config = dict(
    input='log_mel',
    activation='silu',
    drop_path=0.15,
    residual_init='none',
    beta2=0.99,
    shampoo_beta=0.95,
    grad_clip=5.0,
)
Rows from block 6 of a small sound classifier, named by matrix and row number. Rows with one number belong to one neuron. Each number is 500 + 40 x the weight over its row's rms, rounded and kept within 0 to 999. All counts start at 0. Numbers have three digits each.
After each neuron's rows are labels from the 100 clips, of 14976, where the neuron reaches its highest value: "responds to" is what is common among them; "loudest band" is the band of the loudest frequency at the time of the peak. Only what is clearly more common there than usual is listed. The data: acted Russian speech (Dusha).
# fc1: MLP up (model.blocks.6.mlp.fc1.weight, 768x256), inputs 192-255
# fc2: MLP down (model.blocks.6.mlp.fc2.weight, 256x768, transposed), outputs 192-255

fc1.580:469531483449474531443562536533449526521516495504486485546539425415490461498504515510493508462554494499490468525508509508451529460542537480475524537480480464414522466471513511569540518495488541
fc2.580:530513515449479489442359467477480477449474454490537503497416485520478574531450537432487471493563537409524546573433510516489504576473488502506551530454572531557536506538475505500510477501516550
responds to: emotion: positive
loudest band: 250 to 500 Hz

fc1.266:515554459532476535533446449456542462532525480534454553470476512494485488515475486493518497517547523423507556462461473495395489503527500457555455518459463425468481575438467468544538544425512480
fc2.266:471465483507530439455456519542453523519518499497459508492597492537490489529386502479517505508495372419568509456480460395497453535499542503553503474509496524558533477524458494549465522475533548
responds to: emotion: positive
loudest band: 250 to 500 Hz

fc1.236:522482547540506518513580518515476513492546467466543460558544443587489504510540441541509548545506476544514447515412438448532534499399538546532537518492501507506518488472575515488474460442517503
fc2.236:471416536509507528404552500514537485542461571552547467443530488471502455428366526480446525523562477574499520488527468519523469502464516476482477515491467517442476516486449540500473513481514572
responds to: emotion: positive
loudest band: 4000 to 8000 Hz

fc1.528:463506491495565543467555479569457452480431516543491543560525479463478530501476486513483529510478477510493488479436526471457490525503459506539522490471516568533517474489504558517475623520506549
fc2.528:544506518506457518499543541448476529475505550400534516473396521442520477540458475468450579515459562520524450517528474547540460462440563503596452512422450430518549553498468452499483524507513538
responds to: emotion: positive
loudest band: 4000 to 8000 Hz

fc1.566:496511523567554457537489503490531446510512531534437484478512519502534456479565450525477511532452509498521460486539526463473463441485425401460489425466471545479450569539523473463546475477548505
fc2.566:522483517573523436506481506461521495525521454487528480529597497541483424549543536508459532495580476511463450533540588497485476543468462502524472589447521467505498547447450473499506457407528470
responds to: emotion: sad
loudest band: 250 to 500 Hz

fc1.533:549476463491521479540526509552509507520540532492550510516518534525505567495553494497469599506496535413513492534514468582487512433550465470537544487455493528462481549498539501474468474458551505
fc2.533:479458472454453529500499456508583478455522477507426496522547450470501497499466515492543534516556404489500481494521534465494586482517500488591527477489455558514540540489518521515514530433524555
responds to: emotion: angry
loudest band: 250 to 500 Hz

fc1.594:496453517571534498507496437518576508467467405485471506504554488551438460543477428517556488507547450566477500501512491503488601417532513470507537577512486508449440549552426521527518488478473468
fc2.594:515520521530545484481488473497526456541504528570484543528470453451438451518543503545521567435473544481444507513546519536515428438535413439484474503522522536493562524511514532450483460491563464
responds to: emotion: positive
loudest band: 500 to 1000 Hz

fc1.80:458487500512506534533544497620469439540572486520542542488465447499489408484515428471504537546593475518503536457416484549470507475401536518489402507511466486454531460475455451520421457437539477
fc2.80:512535481516487485534484562469533511487506479419517429499512513491517554524482508544423505440587534532505460489505473450566506552404484597457519463517533498455553498492554480454395538461513502
responds to: emotion: sad
loudest band: 250 to 500 Hz

fc1.760:527453538569617468477444487536561521439492561482449495489530472503421479524522517508566561482485500460542487481462564546494553489437546530563452439530469472568438498511461467509423494552545509
fc2.760:447484473485514445482484480526445466545502462451534529531507511541529457519557520574453563470518500470451535436412589506569554469517489523465503486437455516541495530433486425498428544500512480
responds to: emotion: positive
loudest band: 4000 to 8000 Hz

fc1.482:481444494457502512422415441533428482467515476431461544517447511500455550428515443462457487542465505484527493458481432447477490503531484545545482527496510453511526537493560475504449488522516516
fc2.482:470532535525524566543477451528482501469467492408512575532456503524537528543488573499534508542465495575501565474482498494521515488516425491523489600501517452507485435480428468598532551389478539
responds to: emotion: angry
loudest band: 4000 to 8000 Hz

fc1.673:481514536483512492580461459559495444478519520562527454500524495491439572520475517479537503420483515488511505514544482567507494508542468527537469518551456503557467535530483536600445496485400530
fc2.673:563559535521498511445542530444485478468435526508505441438501462508496498483527500428480456480608488495629494462502449512507454561529511544560447518377473452472473506483529474486528512417450511
responds to: emotion: positive
loudest band: 250 to 500 Hz

fc1.237:423469387561522462470485417505450469522488530520510441438451465418552520444485557555561545512454500476548448482445536461502451474467499485442492548476531516510515509448484481464376480493467438
fc2.237:620426427493480583469553497470523434523494504428538546481490489515525537477503499504429515541463514578471457513542526522485530504482500514543446515505495510512510454475473443565457516538422476
responds to: emotion: positive
loudest band: 250 to 500 Hz

fc1.658:509474425555552540473457594586469484556584458504496417546580517506500438468474499569534514514487554488544484463530542477465479580538530470520478540527510491493473534465496452521473522536496491
fc2.658:548588421474476464502514528529551441375450563530503525602501510451464571411510511510495504478510505533546487514530511517464474425445563504487546495490475510458452477474585613484541577506471439
responds to: emotion: positive
loudest band: 250 to 500 Hz

fc1.649:475548537438465534542561482508550434575486587570517461485523545450561521503565475471499560587475538493505540502464488532493516455428514521485477482476445466526445576480480459499514519549547566
fc2.649:425470466541478555541454540485630437525499443509455529538524498488563539461580510494467500562516497525513458464463498547445443532500551422503471512496491526485496483486558498455496550517454487
responds to: emotion: sad
loudest band: 4000 to 8000 Hz

fc1.82:462512544535438517458399513601469471533511506617507508518469545487447503492515524504438366495445468522514482432480463451447554533519546509479467455493443398489527506475444538449479474455487506
fc2.82:554462500559403469485576537563439436482492492466464423465524510500466518451455435518547502591552566537488481476526493401507511581512475477541506550491538508513530455489488462502483544553496438
responds to: emotion: sad
loudest band: 4000 to 8000 Hz

fc1.625:449585506525466541515529507507525488480540529507543502447499615524465568455521407494495517453586555536555439474543474484492411535521547493511466464528499513503525529462476516463470481456456503
fc2.625:493480552509484501498507521502457492491540507512559423470444525497524447544544527422446431503524474594548484483482541516443509489436555498576549548525451505507437518547498539528521534505459506
responds to: emotion: positive
loudest band: 250 to 500 Hz

fc1.425:459534428555502564533475479550526488476568472500533467481564491474511488517493459518463424476519550548510480568517540510517457478519463535504508489473488484490521503521530570521522518552485519
fc2.425:514495503503547499504500459456504506493533461485560439463510491483482511577509479479431506462478537553475563440482455484445493526491480528576535474540469483538494530438511515547403476498464500
responds to: emotion: sad
loudest band: 250 to 500 Hz

fc1.541:504433443539433551459481529501505469430555490485549504513534526526448470558478498535487523545549512540528500549476483538504432484514464574469508498483472521414405487527490492505464413419459531
fc2.541:460489466539497474480466476486591558513496472449466493475503555521547494554581506432533445518454527513493514480530536521508614505490538506456521525555494496516506475577489513493495523506476460
responds to: emotion: positive
loudest band: 250 to 500 Hz

fc1.375:494495523590460476559577471483559437483554512524510512536579464461509420487410490478473562476436470459502498490488504462545491529575501466482490579526547455567500473502496518523466506496514467
fc2.375:539523575460580521504479489491513468523477496450502473518479465607385529531511538472497456462511468511593545454509556523515549542462483572501480471459433450423496480453483485495485464556433497
responds to: emotion: positive
loudest band: 250 to 500 Hz

fc1.281:504528507430552537464507445481418498549500483557505541457586531535508509525492470504460484547535499451493464475494498503414491554553496523550473573530541569501488527574493565538548451505452547
fc2.281:484470546549551479527509454510661438481555485512525465481482487442444512473478539380471570475471557493504530471504525533502465479457492513533466564510415523502483460526483534526535579483496462
responds to: emotion: neutral
loudest band: 250 to 500 Hz

fc1.152:437517503535479475509467500436408561551531446433557464550483445526552508461503497507505523468492506543514450465467554513475560477489467484538542500460569446483518460507541492472544544454507478
fc2.152:486474529487454495476567483549464494364508498469507471507496454470516494483505496513528538433544513492477527487536536543523537517513599510458363487489453510544526513490472593487470533458498486
responds to: emotion: sad
loudest band: 250 to 500 Hz

fc1.160:476469484522526561538519502520398547568505531507467560466561460551548499513465502497498473419518422468495489510519518513427466610477507573462521481550480565497523532502524439494480570516513496
fc2.160:444513472508540459483430538510506442517559544493514503497474459514440487473541507486548441502440490479491500537443505482476520487453512475565487579441489527466497555474507446531452453534430433
responds to: emotion: neutral
loudest band: 4000 to 8000 Hz

fc1.750:501485524529523469500468449533459474490521468544532440518496526453483390427455444522535445482532492569511483559556507553471496511474493488487573483494530458465489490493472554500536575580430463
fc2.750:537542484604480523475449516544490520456524515563513519554466478508528456478502548532524565479517587505503538445545498509527550499536483570534539510462462460495469461445468451463480525537497486
responds to: emotion: positive
loudest band: 4000 to 8000 Hz

fc1.47:485481476499451478529514564504500470592498489497459551433522471536431561493545521481483465495451512527458499521449466480436523427503534477510459461521509483478454501457482443533486541499467481
fc2.47:496481505535526486490520459476557505549488478511431503560513475494533510485544487517422520481496492526519537514527501451537459482519554543487476529480451542463460502500499528469577462443396514
responds to: emotion: neutral
loudest band: 250 to 500 Hz

fc1.17:543444505375488473495481528475483470477492451407447495476537484532543511546600452465539542490518544469486474595546524541503498546457476488544503476481492474490532543480435548551551436507481485
fc2.17:505452513546497487614545573561539508547467490597521461466497522551481565442505437504539535482435460427490501547578422465546556484479517500421493463457526488516463489585540441517451498530467463
responds to: emotion: sad
loudest band: 500 to 1000 Hz

fc1.656:502484542483545502508400538482515503496537476443591462443511496586515562507514469503470549497546527460538517514506481569507544461560477475481469498453457454477463560501512484507539489544469563
fc2.656:447460517521510507532579504497488552495452459514495442475444508545530441496458569516513572486514496477517514484472433432508519486508426471527495480445527485487504506483533490532469493498515461
responds to: emotion: angry
loudest band: 250 to 500 Hz